Rows from block 5 of a small sound classifier, named by matrix and row number. Rows with one number belong to one neuron. Each number is 500 + 50 x the weight over its row's rms, rounded and kept within 0 to 999. All counts start at 0. Numbers have three digits each.
After each neuron's rows are labels from the 100 clips, of 14976, where the neuron reaches its highest value: "responds to" is what is common among them. Only what is clearly more common there than usual is listed. The data: short read English sentences (LibriTTS-R).
# fc1: MLP up (model.blocks.5.mlp.fc1.weight, 768x384), inputs 192-287
# fc2: MLP down (model.blocks.5.mlp.fc2.weight, 384x768, transposed), outputs 192-287

fc1.261:472564484488581575482557421478544510457406469432514482564513486508439582400464490449487441369563512537490434417496463429451531503509493513548469476554528492454511432479562488449490541539502560457433512496541520452388393555448458496517557483465609408422520461436528506482534597457572473492
fc2.261:566400483464457470531435398558463529517473526492503536477531536464470403469521450573459493523511511401444450530517481545544470556463541565437553481497494580444565499623411458427423555501461501534508453534510457549494451501510540507520430557514532533524505490494475467389514538389517503385
responds to: voice: female

fc1.498:494502578554511512443547420475456395430558485467439561467440603507540523468461422431521445441453485504387572518498458556537541536527475553537502502419425426512395476449524418392530496548504431519523534419492496537509571464497500456551486552445478521502545504523501566487457477522524503417
fc2.498:494557463523486491480436511532499509516485488524538338473512474501511585495499536508530528441465494380496427499437489504521499504490574512501519466519514498508527532589577547511483502535504582513514515592424369550514514507496484447492516502592498496498489506405492482512567482450491416490
responds to: voice: male

fc1.380:417462565534463513403429418495496514507490440567470432468465451533494474487500431512434471520433534404331463344494540571396574577464457443465519563473500637488479575419487427492458467528477470513475475506513466428447459448503415529479397512484458506517415405523542571485462493397471449527
fc2.380:526474540474486503482511492385526503519424479507405470498526494488491508500510490502583499423531509494505528499465506509495495506478499493464451538489502491514504502582511553506514491499507485448501510565496496484525463483504494462496501503497444501493497498535449524498533491552499479505
responds to: voice: male

fc1.176:450518532516471477515449414529472435550487472578493498562543475508512459543496573516571485482569521388470545446485567537562494474479494510485369475527492549586564566485421491532553519443471457419480579512524488501542471463592522482500497511427505552570503535544549404549483426448445488442
fc2.176:517524475461564483468538507504456427496482483514461477510552553463482478498467442506448474545515559550515554515456465458464472550492427529500474534516502488493437509656487530523438494521578470542473479477448428465521386372512523503431532482533508442584499537482454502520520506413471497478
responds to: the word "he"

fc1.280:525461563409487544439558492506438480508596466497469526529482455478486503467536482402514515596556433496399570452508519515569430398423477483509484491504515558497486467402491505557512481507379461450437467608450503448509515422536511452468470446553427512544559540345547472432506487463495464391
fc2.280:587573508410492473492493499548504474538502509516616441471500477535496540501463486475489498454457499426459418539484463510475505555508515496451551479494499523483483554592500559513509486472471479509536525477516519553520506429503506402484490497520354485469500481432508550498616512373506570446
responds to: voice: female

fc1.414:435438601517472565522463470556594486414488523568496444513446499475549502521496543473553516489507578419479510489494518528390493560531391474454541475473502485441541544538538595476486506572481484507520659454470526567446447512464547615465478443463466420536417572499474464495567443500505463436
fc2.414:475612535468471480488489573524484496525548487498612560585505478453546534465473471474525499483481518464485487455503509433498491487440571557571564504540521496520494496875519506516530500545523483479472520589496585519523506486504532563487556491484534492541493513516534488481588484440564541672
responds to: voice: male

fc1.175:659422633409463503473486442558426453449551501489429502556579468442502405468580513496466485514385462524493491420448543563477541466451592480513443479491447513530505445451467442483438485553472504501536442486536542535488551478533449488515501532516470427453518454459491429490472370483523507624
fc2.175:594556532545594507492441491435477508506569504497627432524512561500513618507487485464457517497385436350499490549457524437491519485532432520431411579491509541514367507395611412448617473535583540444515577514513520446436483506510504466640481514439478474497489468602493532419525525474478478507
responds to: voice: female

fc1.307:529453475440475420456555425449483490484560491420456543429583484590495420574493533422404456513495525491497472425602499430552461483440520527449518414553469451489449493490394537488526495483544467479472437476524376516545412497512447471511469551508488481563466487434531391554474486527461485570
fc2.307:662437432503449489458485436485521537537444505516479439489509491524479454514486595580483486485501450420442507441420465507457447534493580499418487472514507486529540479569472528512451509552542538521377429456468463556465423417492454521520523357474481447527517473470584518563559478492493466390
responds to: voice: female

fc1.432:456425363450408485442521494499552500486441522438463438605496508455494451558581476430483583502494448502490505543522488514447546496459455486514473548489509454491559532411329588455480469560419486486526465624397540535473496526555525438432443388513558402555520544438497468522582517541495437429
fc2.432:588591471429544550534545530502533546511646517489603491557438547421522608421505540470547437501519424530521391521479483500483511449542502507465420431517410447465509412447520505497577378522515468484499536405516464553579535513499480477596535510400504379403490501530516520564391479490520538269
responds to: voice: female

fc1.114:540466543597435518468488407465519512436472571501452537432482413429506503428470522505473422549462495481532467482519468445474491493494506512529471511495548400517513467520514622503445530462487447528429405562386455537509473435497435473523487475543547435432522452433551585451503445452437558441
fc2.114:422524441502522585547479500550501482496604504514545490547518493485491577539510548490425498463489497583488459472375465524495568555512420507389406514558495482484451529529484402527526500531431526471484494497469575544486572474507512407545550539558410493483486563538623538488305532487488410565
responds to: the word "to"

fc1.698:505465572484534518465569509439470438444421494590488510529446600499427580535502387544420550539423478421442586473453532416538478486435517548508468514520512447422507544474486442475443552425545483481435406487557515480430481502399444559496435408441399495501459466501600543506463427593492549447
fc2.698:432520551588409496457399513495500482504391468549551585542469484498535681486512525495501534505504463618527559448369414519460480584467531436526398505422519567558478535439533506581567536587448528486535518529503484413497478483429538472529525511551457533393495466426588496421677501502496505593
responds to: voice: male

fc1.502:462442524607485493438406506594491557423514536552399471447490498482571480466538423457440525457460504410409482387581407508385511501466478458519529509528485452554503504391509501557556571454489555444504453507487586472514486566554516569569518362504482461444416461524538541488509426488516494562
fc2.502:512471474492505461538436502455464439457469556488509470491516441412610523493474489514508443473505510509485534454367496502540526470486461518430319602475514558437496468490569468478510506556543492502454513532438543614462405465508537461495532468471533437490467477496546434605428475594480505476
responds to: voice: male

fc1.579:574514471498494464451602525444553373491511494520557489501430462520476501445598465479513488464508514502458550537478538421471518493516522457492513475554482437454473567422435450506460457497532577469554561401434539489457448502498463443487494518452535523537464490362448468422466484492571495440
fc2.579:595452511430394531418392505526500500550462422522579469521492470501465445508551518588467533511600496443494457474437436511527571514457427588422497519527514455481491524373512534560455554604437515548515549514454439385513450582522541462556427580497489486469470472538489451501625494416506527494
responds to: voice: female

fc1.576:426460495553453455488460508454449486433279542474462507493430443475573380520555382487460427437443520462540463404484536536448522470424436477459476514409522483460524459459606509413442516479371452517462455516488529489422475476533482557572376477471485505555428358526508480458518507502378491424
fc2.576:478592507474558412439511479430533566508476504468634419472507526393513613506496440511428474503564518446447625523535568504453542473470543456460412521516535508488548492398526547534534505509462454480423525514469397519450507500572397344564565461557518435454463464536505465528461477529552476426
responds to: voice: female

fc1.149:454444502463418544493464488429470379375399551490542526455590473400489489420470370417397460581492531455496534545523483476463427535503492460597573491516482544388444516454516495483466502509503437602421506478440473541535389535403401469531433570504437503514525523434464528455557477462500394444
fc2.149:476485577507549540491501505442466401478494491470520504483535512535480552609528433490439453483530556459473488466430551670485672412554514523385455483494550542493516406529506438522575519455532439547459533498564519510499489454481503507533519493396473484524483362549492496482442625519522486499
responds to: the word "you"

fc1.600:536498503491503506450449460524604479440515482550525496441464474477581525499473411565460518556493581500462470465599452436462584451501480501506531543470464378492536572459457481525489524499463538434509508487479531459519483430498489400561504454545506533568494472424492532458508454413489542392
fc2.600:439546418455445508545354509483448525489464467504574516442470483512423466438414531525554510481487538462625560627503535579475510505562616471487548549525433419565512489533532457495504468540612485493538476427500515456562397485371489610426582484460493576426534511464446566428517463570481496518
responds to: voice: female

fc1.547:503525491496516452519540376545573451561588558464438493446450445438499510491485520511478483466471535508503425519487580560442510449502470512464468556474560415439457510493538501517433555483510407455513452436442481502522462538516480383564485502539460471477435432439579448554493445368448407475
fc2.547:559452527490481489537489583439448451548520504563463508492500497476486464494446456499503449455460486499447500489403500475475483492485459417551424466532549492543436481540454453556432505584463483396457522511531575426556518481468562477485532428464451505467456525403481517518510530480472451459
responds to: the word "you"

fc1.368:487522467501470559500520533514442479437489419509513522541445564532507529490480466551490453458382440409400495537494553513531486490445475484464478394519494565486567468505445486472531450462541522595428411478521460560471448492617566461551502514465519449529514487466545414495494515466336495481
fc2.368:591456607490466481531411452530426590583445586510427486516552495510464521466448425516528467523427547495526480511438516426509409533524579552473482481486508472520508486554502492463510520477493515578526507451412494589527444446499520503492501481453521514522533545521475494569432412530524472493
responds to: the word "he"

fc1.537:435474556457425448444453485415554520449501495501461512514567521417579455474583497432523378515463592344516474517563480438433506372494494620582500468408561542453582510465545507525442370465434494584439532457474515503523464451462499501477520459495373357493438441456461459466488453526453507395
fc2.537:495590444458577494595448515572491537536632504500383581503489491503473439492514472493518505637577496543504513495493482500514507518502300492509509487487512507498475513322503502499482527470507481503514505582461454509501517493509499489464530506507502508497494504521224500502513500509498537502
responds to: voice: male

fc1.551:421521485420453533409494432367522510381450450487488538408474442460520532487526527552468536437416494432514441518517425496431500514507427480586498510472481446439469491506444498468432480455441424424443462455539427493523455489537422476468527526470417526571515419341501476460471528446419565563
fc2.551:520543538443502570559525491506542492512528501519440463470533511570525462473498586474502498472587505480456434453452472538484479472462513435503545574449514545633420499540550499540494527459461486497449479473520455377509648541508530476441535517493486569578506481515505512487457556472512534564
responds to: voice: male

fc1.356:523488508535471424399456537548554465546478443528421467508523511487474421491560507456512523486455529380469578501540535576518500491403527500502495455469497480528468530489461539502463560534524501524472557532386489535478458477518568433456464345537472542594501482398547393511494415533485423428
fc2.356:583508451486547512634570555502488559487532514453554462552481473500480479541398372489459447541500440454521459497469389427486472504483568562521448438598519530377455547408430375514527521481452541542440476443555487503511472562566440509364497586493517388403546534465588489463472504422607471464
responds to: voice: male

fc1.305:421450481423437479466505458473530379427425437504454439435511437531506430552434450517500443503565512449427601461498483504537514458439365444401439444503516546525421436461536519399560508481508489414498472507503520449535542494499494407525500412386437513388477456431573459464546556404405521476
fc2.305:490529400419522515512492560467465408489491544470388501493441548421540513516457547549467472506521517532471524494520477513450490473503487489482596406452560444545472531584467533546523512527501415520468460530443445406563494449589525476523495483524534476554490580536626512482380521520548492514
responds to: voice: male

fc1.184:517384528433399559503493565492504452478489540467510519529445491575456471512424504460473518505444560500432493458503532459542483499496499491445476548445490506504455454421474394518513500466462535538539548544438451486486426472470461511503443420499598576471570459441434459518420451522457480463
fc2.184:589475472460389525497431545418546495504486505500513547418486514501508511481534505439495447492506489504512540526381451528537574562515592594449467502489495481519469483579525497583524554564588517476456548505497529428496462519475507514532526584460552526492437518537502457562604428441555464520
responds to: voice: female

fc1.484:513409530474476550533467489465608534507461437519518404482520571446567468470538505503558528460494471538442453493511609552553509565474512494488381388361530419466523549460533516508374529507471502463536607473508575538533568559479508565619438519467510519476431412464516441459557449493484481502
fc2.484:535580459484514512420512526553510557501432484494501442452433488566536473502498485551483511545435500484484481473509487463478510465526428477438500564495470510479557509857500536554518539517466537482480519442573543528515589564498503567514510506485505472441479456488493525521584484396529498517
responds to: the word "you"

fc1.655:464442540518423467521546524506577523458339447430449466532476478523507416425546523473462472588462506491462469444547486494501499503467558592406533508396548405498422474490495624456503521539528542505577452479463596547487502613475540468493454426496489519490360439409482611491504434500438497475
fc2.655:462553483291505411522471489418494496519433520512513319543562505461522503506500549556455514470485504533500530502486506494517497467500580495481413400552520527539494507670475532492510519542500514554516511436448544581523469407461494524472546509480587521508505498476553491492519541474500556598
responds to: the word "and"

fc1.243:513500514454502487470466556483461515463472500545433511518547521503527438520461440556439464358594466417400449392538554468382534516466359478521480467489568466373481479414449553506447559489468398506435476506393541572511437499523457408501454534477550473503466450451581501449582438484402424449
fc2.243:471457533333518540493549531429462552479520567550453435403471541491510464498456513483529417497461453465460480531488554420544493427475544468478539500449487451526457512488472507465548548555541524495437516526485477480417597467471500527559547443548471480440516412472567602500565499429446512555
responds to: the word "said"