Rows from block 8 of a small sound classifier, named by matrix and row number. Rows with one number belong to one neuron. Each number is 200 + 40 x the weight over its row's rms, rounded and kept within 0 to 999. All counts start at 0. After the name is the row's rms in percent of the matrix's.
After each neuron's rows are labels from the 100 clips, of 14976, where the neuron reaches its highest value: "top examples" is what is common among them; "loudest" is the band of the loudest frequency at the time of the peak. Only what is clearly more common there than usual is listed. The data: short read English sentences (LibriTTS-R).
# fc1: MLP up (model.blocks.8.mlp.fc1.weight, 768x384), inputs 0-63
# fc2: MLP down (model.blocks.8.mlp.fc2.weight, 384x768, transposed), outputs 0-63

fc1.744,085,172,219,296,113,236,131,189,149,237,198,195,229,200,286,209,259,192,171,237,144,184,218,182,221,156,198,148,190,153,210,181,171,203,225,191,224,179,201,170,254,206,161,212,220,254,245,181,155,235,139,139,176,259,210,175,179,174,225,190,225,148,218,199,215
fc2.744,078,178,225,207,207,135,197,236,298,302,116,232,255,198,230,171,229,204,173,168,256,185,198,201,184,157,182,167,254,292,209,157,237,195,174,237,144,183,138,146,175,175,152,195,244,82,202,159,163,198,120,234,226,194,229,199,149,140,194,182,231,236,259,206,215
top examples: voice: female
loudest: 250 to 500 Hz

fc1.277,094,144,154,168,173,157,166,219,177,127,155,209,104,184,180,248,152,175,163,228,183,196,165,192,259,136,176,207,215,111,174,234,136,175,177,171,226,184,164,172,150,176,264,198,216,228,206,135,221,201,203,209,107,223,186,163,205,208,188,180,126,278,243,265,233
fc2.277,123,176,242,191,204,144,172,220,187,114,218,160,121,157,185,200,243,213,181,124,162,173,256,140,311,178,143,247,143,180,200,170,186,181,177,279,202,201,215,253,195,215,239,235,190,166,189,223,186,179,193,219,185,150,168,221,234,207,230,230,218,204,147,170,208
top examples: voice: female
loudest: 250 to 500 Hz

fc1.707,092,199,182,192,165,156,250,240,310,194,169,210,216,217,247,203,238,126,198,197,189,138,134,146,164,177,176,168,212,217,91,181,145,221,187,187,174,216,222,171,188,168,154,259,210,223,257,189,147,211,127,183,207,204,144,182,235,135,159,134,178,213,201,225,160
fc2.707,073,198,251,198,165,114,150,183,180,135,172,192,177,235,221,203,203,29,232,194,273,196,226,206,201,127,235,202,222,219,201,162,168,163,147,249,215,232,205,149,182,177,245,138,199,155,199,116,194,187,242,232,219,195,245,237,100,167,231,215,254,238,167,225,182
top examples: the word "you"
loudest: 250 to 500 Hz

fc1.48,092,127,199,181,162,147,189,243,189,214,244,189,188,231,195,126,180,189,189,95,111,258,187,240,167,207,238,201,208,166,165,209,150,178,163,215,178,162,165,229,133,219,207,197,264,239,203,121,173,164,217,198,178,175,212,200,218,203,271,223,168,166,279,177,252
fc2.48,104,235,201,210,172,212,185,123,132,150,92,206,195,179,189,279,163,214,291,219,197,187,113,186,208,201,225,220,213,231,225,202,201,223,237,195,273,174,185,176,237,190,200,230,219,186,221,205,234,191,365,180,254,159,271,222,255,213,200,167,235,315,314,196,200
top examples: voice: male
loudest: 250 to 500 Hz

fc1.521,090,211,241,243,146,180,153,267,252,255,146,98,163,223,252,176,224,180,157,195,225,139,181,161,188,150,163,109,220,153,210,113,198,189,216,246,197,200,203,214,239,195,219,166,225,186,260,262,215,205,152,204,181,185,206,135,140,157,245,121,192,209,189,129,233
fc2.521,026,184,197,209,239,190,190,201,102,197,232,193,190,198,199,185,202,200,185,203,204,203,189,193,187,167,187,192,197,160,196,222,202,225,201,182,201,212,201,133,202,209,201,219,151,204,259,147,116,200,252,199,336,196,222,219,244,201,235,220,205,199,175,238,199
top examples: text has "you"
loudest: 250 to 500 Hz

fc1.757,088,182,245,194,200,172,142,209,214,164,198,173,205,217,162,266,234,151,214,211,260,197,163,195,170,150,185,160,273,122,154,201,180,192,227,138,144,168,256,188,206,192,211,189,267,209,306,158,200,211,216,242,234,164,166,217,213,150,222,209,226,191,250,209,168
fc2.757,039,141,191,264,183,186,232,178,280,214,223,185,187,219,212,152,196,231,218,176,210,209,214,197,155,255,162,114,211,151,191,224,168,165,181,208,175,196,204,265,222,195,210,217,307,191,154,209,183,192,332,180,187,147,211,196,186,199,128,254,192,199,213,135,197
top examples: voice: male
loudest: 250 to 500 Hz

fc1.325,115,187,190,212,157,119,149,133,213,156,168,195,223,125,179,237,199,210,189,224,181,220,178,267,187,166,215,201,209,163,230,164,210,215,121,207,205,104,203,146,228,236,241,215,135,206,270,187,144,223,166,156,210,178,221,184,185,170,215,200,112,151,122,213,175
fc2.325,193,206,271,212,221,226,236,187,196,268,146,207,115,314,222,299,180,192,202,185,167,223,193,227,191,181,180,177,206,203,175,134,226,151,217,230,199,90,208,216,242,191,175,204,209,238,234,190,231,154,260,170,266,207,250,239,180,198,262,208,217,106,200,161,213
top examples: voice: male
loudest: 250 to 500 Hz

fc1.351,084,247,211,267,198,194,207,262,221,147,208,243,203,184,161,262,218,232,199,190,199,131,174,219,175,235,205,167,229,183,153,203,143,190,192,273,265,202,259,165,141,194,194,183,116,177,211,179,223,222,172,200,172,207,264,221,207,178,196,265,124,244,255,262,116
fc2.351,038,214,191,224,256,160,258,178,291,206,127,217,184,200,221,214,193,179,212,209,184,203,221,195,176,131,164,172,189,186,204,200,232,106,192,225,193,191,190,318,225,198,207,204,189,198,238,200,113,202,112,183,249,125,146,131,87,194,226,162,210,176,142,115,194
top examples: voice: female
loudest: 4000 to 8000 Hz

fc1.55,110,120,145,170,170,189,156,159,175,109,164,247,224,143,213,213,191,212,247,188,220,161,223,212,237,190,195,222,227,202,218,218,209,163,269,233,196,239,195,168,194,176,250,200,171,263,245,214,159,81,157,192,134,167,262,109,215,200,212,222,244,197,240,288,247
fc2.55,167,217,237,229,167,119,182,192,211,127,236,158,208,222,213,154,174,157,159,258,187,161,226,223,208,186,153,154,132,208,170,243,241,278,128,222,228,199,145,176,177,196,177,204,194,276,169,189,134,206,177,183,191,245,248,302,157,238,206,167,287,263,180,222,226
top examples: voice: male
loudest: 4000 to 8000 Hz

fc1.99,104,216,197,233,168,198,193,246,166,226,163,185,221,203,260,163,150,200,177,141,184,128,246,155,177,128,191,214,186,231,267,183,130,225,201,237,210,230,247,229,211,260,275,217,200,245,191,149,204,210,227,185,149,251,205,154,185,223,182,213,262,131,236,211,192
fc2.99,049,302,213,232,191,191,226,198,271,206,176,203,197,215,211,316,192,193,235,195,195,198,215,196,186,223,178,203,183,250,187,224,186,122,152,190,208,200,196,203,221,194,179,221,294,196,178,251,75,206,275,197,100,124,227,185,317,204,258,214,184,222,96,203,192
top examples: voice: male
loudest: 4000 to 8000 Hz

fc1.611,090,262,212,203,161,233,201,173,212,253,285,221,170,243,219,225,195,169,160,226,237,118,234,253,198,215,178,166,300,235,210,171,208,218,198,209,125,120,206,202,206,154,256,134,169,254,205,253,145,105,253,202,103,266,213,202,190,192,214,189,175,202,215,240,223
fc2.611,077,193,201,212,216,225,255,155,300,262,227,204,139,166,334,209,186,273,244,164,187,207,246,199,208,233,221,203,206,149,244,294,220,249,238,156,187,198,234,88,147,214,263,181,255,194,168,138,198,214,190,203,146,241,179,199,218,227,95,193,170,196,178,114,194
top examples: voice: male
loudest: 4000 to 8000 Hz; 2000 to 4000 Hz

fc1.563,114,213,158,221,84,69,148,182,194,223,148,214,165,225,115,179,195,125,155,179,222,239,153,220,141,195,199,138,195,111,201,173,157,168,215,202,259,177,216,131,179,221,154,168,191,129,223,196,198,189,180,205,141,146,173,215,209,118,232,142,209,178,169,243,216
fc2.563,126,192,206,289,223,208,233,198,204,226,226,138,62,199,126,165,203,245,179,175,279,184,176,160,271,254,194,175,192,197,234,158,276,172,205,176,209,182,184,199,166,220,179,189,209,82,186,205,181,189,197,178,248,161,205,181,192,295,213,234,214,120,164,227,260
top examples: voice: female
loudest: 250 to 500 Hz

fc1.580,126,169,153,221,213,150,207,83,182,146,257,159,182,167,237,174,241,144,260,197,179,191,138,240,161,212,169,208,225,197,187,156,184,168,217,185,130,246,141,228,171,202,205,197,121,185,196,181,169,155,169,193,185,217,145,148,206,174,164,158,130,218,264,205,291
fc2.580,063,253,151,222,168,181,192,227,334,202,189,174,173,198,191,302,209,165,164,203,179,206,208,191,212,185,198,235,183,243,183,235,206,238,281,203,181,220,220,302,159,194,215,139,194,220,261,238,108,224,395,172,286,203,192,197,220,210,147,222,181,164,135,84,197
top examples: voice: female
loudest: 250 to 500 Hz

fc1.401,095,250,163,218,172,208,187,237,225,109,151,182,221,171,194,198,217,171,196,192,255,153,216,247,212,228,182,190,166,128,167,219,130,173,260,160,231,196,230,201,250,220,160,271,133,217,162,142,167,173,187,137,188,191,203,125,153,201,186,180,199,212,164,241,152
fc2.401,024,176,194,187,288,191,198,218,178,199,252,199,201,195,173,248,194,197,210,200,201,199,194,203,220,246,117,210,206,211,193,229,194,167,218,194,201,188,203,195,198,183,189,211,250,191,201,186,200,197,135,203,195,242,200,176,228,206,276,152,188,194,240,227,203
top examples: voice: female
loudest: 250 to 500 Hz

fc1.132,090,173,146,211,139,123,124,237,204,157,154,243,225,170,247,225,229,172,224,223,168,215,246,233,190,187,216,227,121,120,179,137,156,157,152,208,250,169,194,221,183,211,199,261,202,215,208,140,185,191,184,149,207,234,214,211,234,183,211,132,170,203,254,189,235
fc2.132,121,131,173,157,208,185,173,259,212,210,134,212,179,206,193,220,242,178,159,151,182,182,148,249,180,187,192,191,229,259,221,220,171,172,197,304,187,221,241,197,70,201,206,202,207,212,188,141,213,171,194,242,231,249,178,255,212,162,185,145,190,146,189,215,212
top examples: voice: female
loudest: 250 to 500 Hz

fc1.425,076,186,252,238,182,148,190,232,160,170,195,156,219,216,205,239,160,173,102,132,149,216,184,173,180,224,258,181,271,160,232,212,270,226,154,173,282,123,180,150,183,165,200,225,217,203,321,150,109,179,261,214,169,204,161,292,111,196,194,186,254,147,195,194,260
fc2.425,015,182,199,199,158,201,196,178,297,188,203,184,185,196,219,278,200,177,245,212,206,187,248,211,171,230,147,81,186,194,206,145,189,353,209,153,179,215,200,271,236,183,191,205,195,195,258,154,61,182,192,207,231,234,212,197,223,191,216,207,197,208,201,207,195
top examples: voice: female
loudest: 250 to 500 Hz

fc1.293,078,155,176,223,256,163,170,161,227,174,181,180,262,219,192,149,178,169,264,229,192,202,228,226,152,160,178,183,228,203,166,248,153,158,211,190,182,287,224,251,195,195,212,245,196,170,283,259,141,150,218,201,244,275,188,105,168,107,209,176,168,157,250,176,236
fc2.293,026,160,194,184,164,212,192,202,187,195,213,174,175,196,222,266,194,197,203,245,186,202,129,186,235,192,206,198,219,221,199,177,241,202,204,202,187,191,212,214,154,242,252,200,108,218,179,182,218,195,199,192,201,135,225,219,145,207,174,298,189,238,303,155,197
top examples: voice: male
loudest: 500 to 1000 Hz

fc1.199,113,194,146,220,174,177,169,197,234,127,165,221,228,216,234,176,225,154,195,236,222,209,162,251,218,176,298,216,265,198,178,231,126,186,188,256,138,192,231,121,219,235,160,187,165,194,269,156,211,175,269,121,194,121,174,169,193,213,232,192,206,127,205,175,177
fc2.199,064,149,191,195,248,190,197,206,281,188,209,229,174,220,208,192,197,174,217,188,195,203,235,188,237,22,218,259,201,255,201,234,166,114,180,183,208,205,205,267,163,188,195,203,188,213,254,245,176,212,161,209,128,111,162,191,328,200,278,262,193,221,156,254,204
top examples: voice: male
loudest: 250 to 500 Hz; 500 to 1000 Hz

fc1.373,104,219,195,181,186,114,153,195,209,141,263,233,170,199,168,252,277,185,119,242,217,225,173,176,222,223,266,202,182,182,205,204,87,268,196,194,181,182,221,165,171,236,188,175,203,229,166,238,148,149,225,275,195,247,154,148,179,156,154,250,154,246,178,224,150
fc2.373,148,229,216,214,211,182,233,203,226,166,74,157,197,230,221,238,215,204,184,106,174,198,224,185,184,178,251,208,187,216,210,157,271,148,226,211,183,231,216,258,218,263,125,237,117,132,216,193,212,204,219,167,216,117,236,193,148,240,168,168,210,202,249,224,145
top examples: voice: female
loudest: 250 to 500 Hz

fc1.463,080,175,213,234,123,205,151,178,264,167,152,205,189,206,161,211,227,185,227,202,226,190,208,205,157,186,265,203,187,199,168,189,185,208,171,240,151,256,297,160,126,140,260,200,224,138,240,282,178,250,194,235,167,236,198,210,249,221,145,192,194,210,204,133,197
fc2.463,052,228,216,214,225,235,167,258,173,178,214,180,146,312,274,161,206,237,190,96,198,171,223,229,224,213,198,156,222,161,191,270,193,62,164,180,173,216,283,159,211,210,174,167,144,193,144,158,207,204,166,189,206,276,175,199,170,235,192,162,194,195,185,190,228
top examples: voice: male
loudest: 250 to 500 Hz

fc1.681,075,214,137,226,132,274,124,158,228,196,173,184,219,184,221,198,245,156,111,163,176,219,219,181,240,131,121,221,253,192,206,220,241,258,226,168,184,232,252,168,153,102,185,216,193,165,166,248,205,163,190,250,233,228,226,221,208,177,224,144,146,233,158,301,224
fc2.681,058,197,177,167,174,224,173,181,206,254,197,171,209,187,226,211,147,197,121,141,143,174,224,213,233,247,202,136,272,109,180,183,235,156,191,209,185,253,210,172,171,189,247,168,244,249,204,245,201,220,198,172,178,181,192,236,84,230,190,200,225,132,177,143,259
top examples: voice: male
loudest: 2000 to 4000 Hz

fc1.23,107,150,162,209,101,195,193,177,237,287,163,204,165,122,180,163,208,150,199,183,224,229,172,126,150,201,251,197,162,179,185,212,191,228,254,156,208,94,220,164,133,202,247,179,190,150,209,189,233,168,213,125,146,198,151,219,179,171,201,181,197,182,145,239,222
fc2.23,122,203,93,180,222,237,167,183,207,160,143,68,315,268,191,254,145,275,194,147,211,196,264,189,237,202,212,178,184,164,180,213,244,203,185,161,136,250,220,159,199,183,120,153,230,122,215,189,196,251,203,226,144,191,191,206,351,205,179,204,197,129,178,205,250
top examples: voice: male
loudest: 500 to 1000 Hz; 250 to 500 Hz

fc1.193,095,174,236,278,162,202,205,186,214,226,100,187,161,141,214,215,227,195,184,144,153,174,199,167,220,174,201,177,274,222,232,155,197,230,224,171,245,191,205,167,182,254,241,166,252,216,234,239,163,131,189,196,216,249,204,234,126,168,225,216,142,165,237,207,196
fc2.193,082,267,201,251,207,194,212,182,168,208,241,189,162,182,210,225,197,202,197,202,222,202,218,209,274,227,227,215,182,210,215,190,215,200,200,213,198,262,211,203,173,217,220,202,266,174,217,166,44,209,219,173,177,205,198,200,145,192,362,187,192,271,293,192,181
top examples: the word "to"
loudest: 4000 to 8000 Hz

fc1.641,129,260,157,233,170,179,190,205,216,181,216,226,247,133,235,214,205,194,242,186,170,223,180,217,185,127,206,217,202,234,261,239,138,177,205,141,176,235,172,160,213,181,160,185,181,201,200,194,163,248,197,288,144,210,191,161,257,178,181,203,157,201,207,264,175
fc2.641,121,166,211,182,172,166,224,220,197,228,328,286,127,218,225,158,177,147,195,213,194,177,189,204,253,131,140,110,199,263,213,144,192,226,192,183,144,266,175,284,241,241,233,220,154,245,219,159,273,169,167,242,297,287,173,226,132,121,196,143,255,140,176,191,217
top examples: the word "you"
loudest: 250 to 500 Hz

fc1.314,109,193,183,214,191,188,223,192,162,190,210,203,196,266,169,177,219,151,151,153,252,160,212,154,190,208,185,198,268,191,151,168,307,253,208,247,232,220,170,194,171,164,251,167,180,234,151,261,155,179,280,214,182,229,206,159,274,187,107,195,233,237,208,205,195
fc2.314,148,173,267,221,218,198,210,193,250,223,163,194,225,187,236,175,208,285,129,164,147,200,188,208,180,112,146,167,198,67,193,160,303,184,177,221,233,215,204,183,234,198,211,263,166,183,238,240,191,199,221,179,143,140,200,224,134,184,153,206,160,147,162,219,197
top examples: voice: male
loudest: 4000 to 8000 Hz

fc1.724,077,270,171,164,210,175,136,181,164,198,234,203,186,143,194,305,234,184,219,174,208,221,293,219,226,201,158,177,188,251,207,235,131,158,224,233,253,184,181,231,154,218,216,244,131,210,250,205,185,170,131,173,119,273,190,222,152,231,206,223,173,160,203,188,187
fc2.724,045,181,175,80,254,203,185,249,215,186,138,176,162,228,183,214,215,195,184,218,200,200,211,207,229,103,206,247,189,178,177,217,224,138,175,212,286,207,176,234,189,212,192,163,276,171,158,23,203,178,180,223,233,207,215,155,132,215,197,127,235,234,223,205,235
top examples: voice: male; the word "you"
loudest: 250 to 500 Hz

fc1.454,079,237,243,215,130,235,153,224,278,196,189,168,204,191,156,215,189,182,205,153,168,220,184,214,260,218,205,201,238,205,192,127,184,155,256,180,280,213,171,179,170,207,216,221,172,127,196,183,151,150,187,129,133,254,198,173,235,201,173,176,192,203,224,205,208
fc2.454,033,191,207,211,172,258,239,167,229,186,191,216,123,180,211,188,199,273,177,186,83,162,187,222,173,122,191,149,230,135,162,221,211,115,169,134,187,189,213,230,158,203,270,263,193,322,179,244,198,230,228,208,172,207,184,199,300,196,247,196,179,237,237,190,200
top examples: voice: female
loudest: 250 to 500 Hz

fc1.418,077,227,109,174,172,201,228,164,159,175,215,135,249,224,161,213,168,233,204,226,225,197,181,185,204,117,154,231,209,125,174,211,211,214,215,210,166,160,162,138,209,134,192,208,300,159,191,176,177,164,193,214,133,263,182,181,227,126,160,236,218,178,176,179,153
fc2.418,057,190,232,344,254,242,144,221,234,225,214,291,242,328,222,177,214,240,150,214,166,193,209,206,172,203,197,160,186,173,229,265,199,166,205,222,197,184,203,166,236,179,135,212,209,223,180,172,205,178,166,165,204,201,264,190,162,239,207,173,193,196,137,190,169
top examples: voice: male
loudest: 2000 to 4000 Hz

fc1.529,104,170,151,174,221,168,188,206,151,151,177,184,208,130,226,164,166,108,225,194,169,196,146,217,238,197,227,199,161,176,244,208,148,163,186,132,155,222,133,179,209,190,188,119,211,162,215,164,189,160,242,170,246,164,186,215,205,119,222,181,190,268,212,136,222
fc2.529,072,293,242,161,237,171,192,262,207,214,186,188,145,159,169,292,220,197,187,192,195,206,164,201,175,251,119,240,216,319,207,183,261,185,235,216,193,206,218,252,175,248,211,217,185,228,286,209,219,218,160,203,287,216,167,245,149,200,266,151,219,120,217,195,224
top examples: voice: female
loudest: 250 to 500 Hz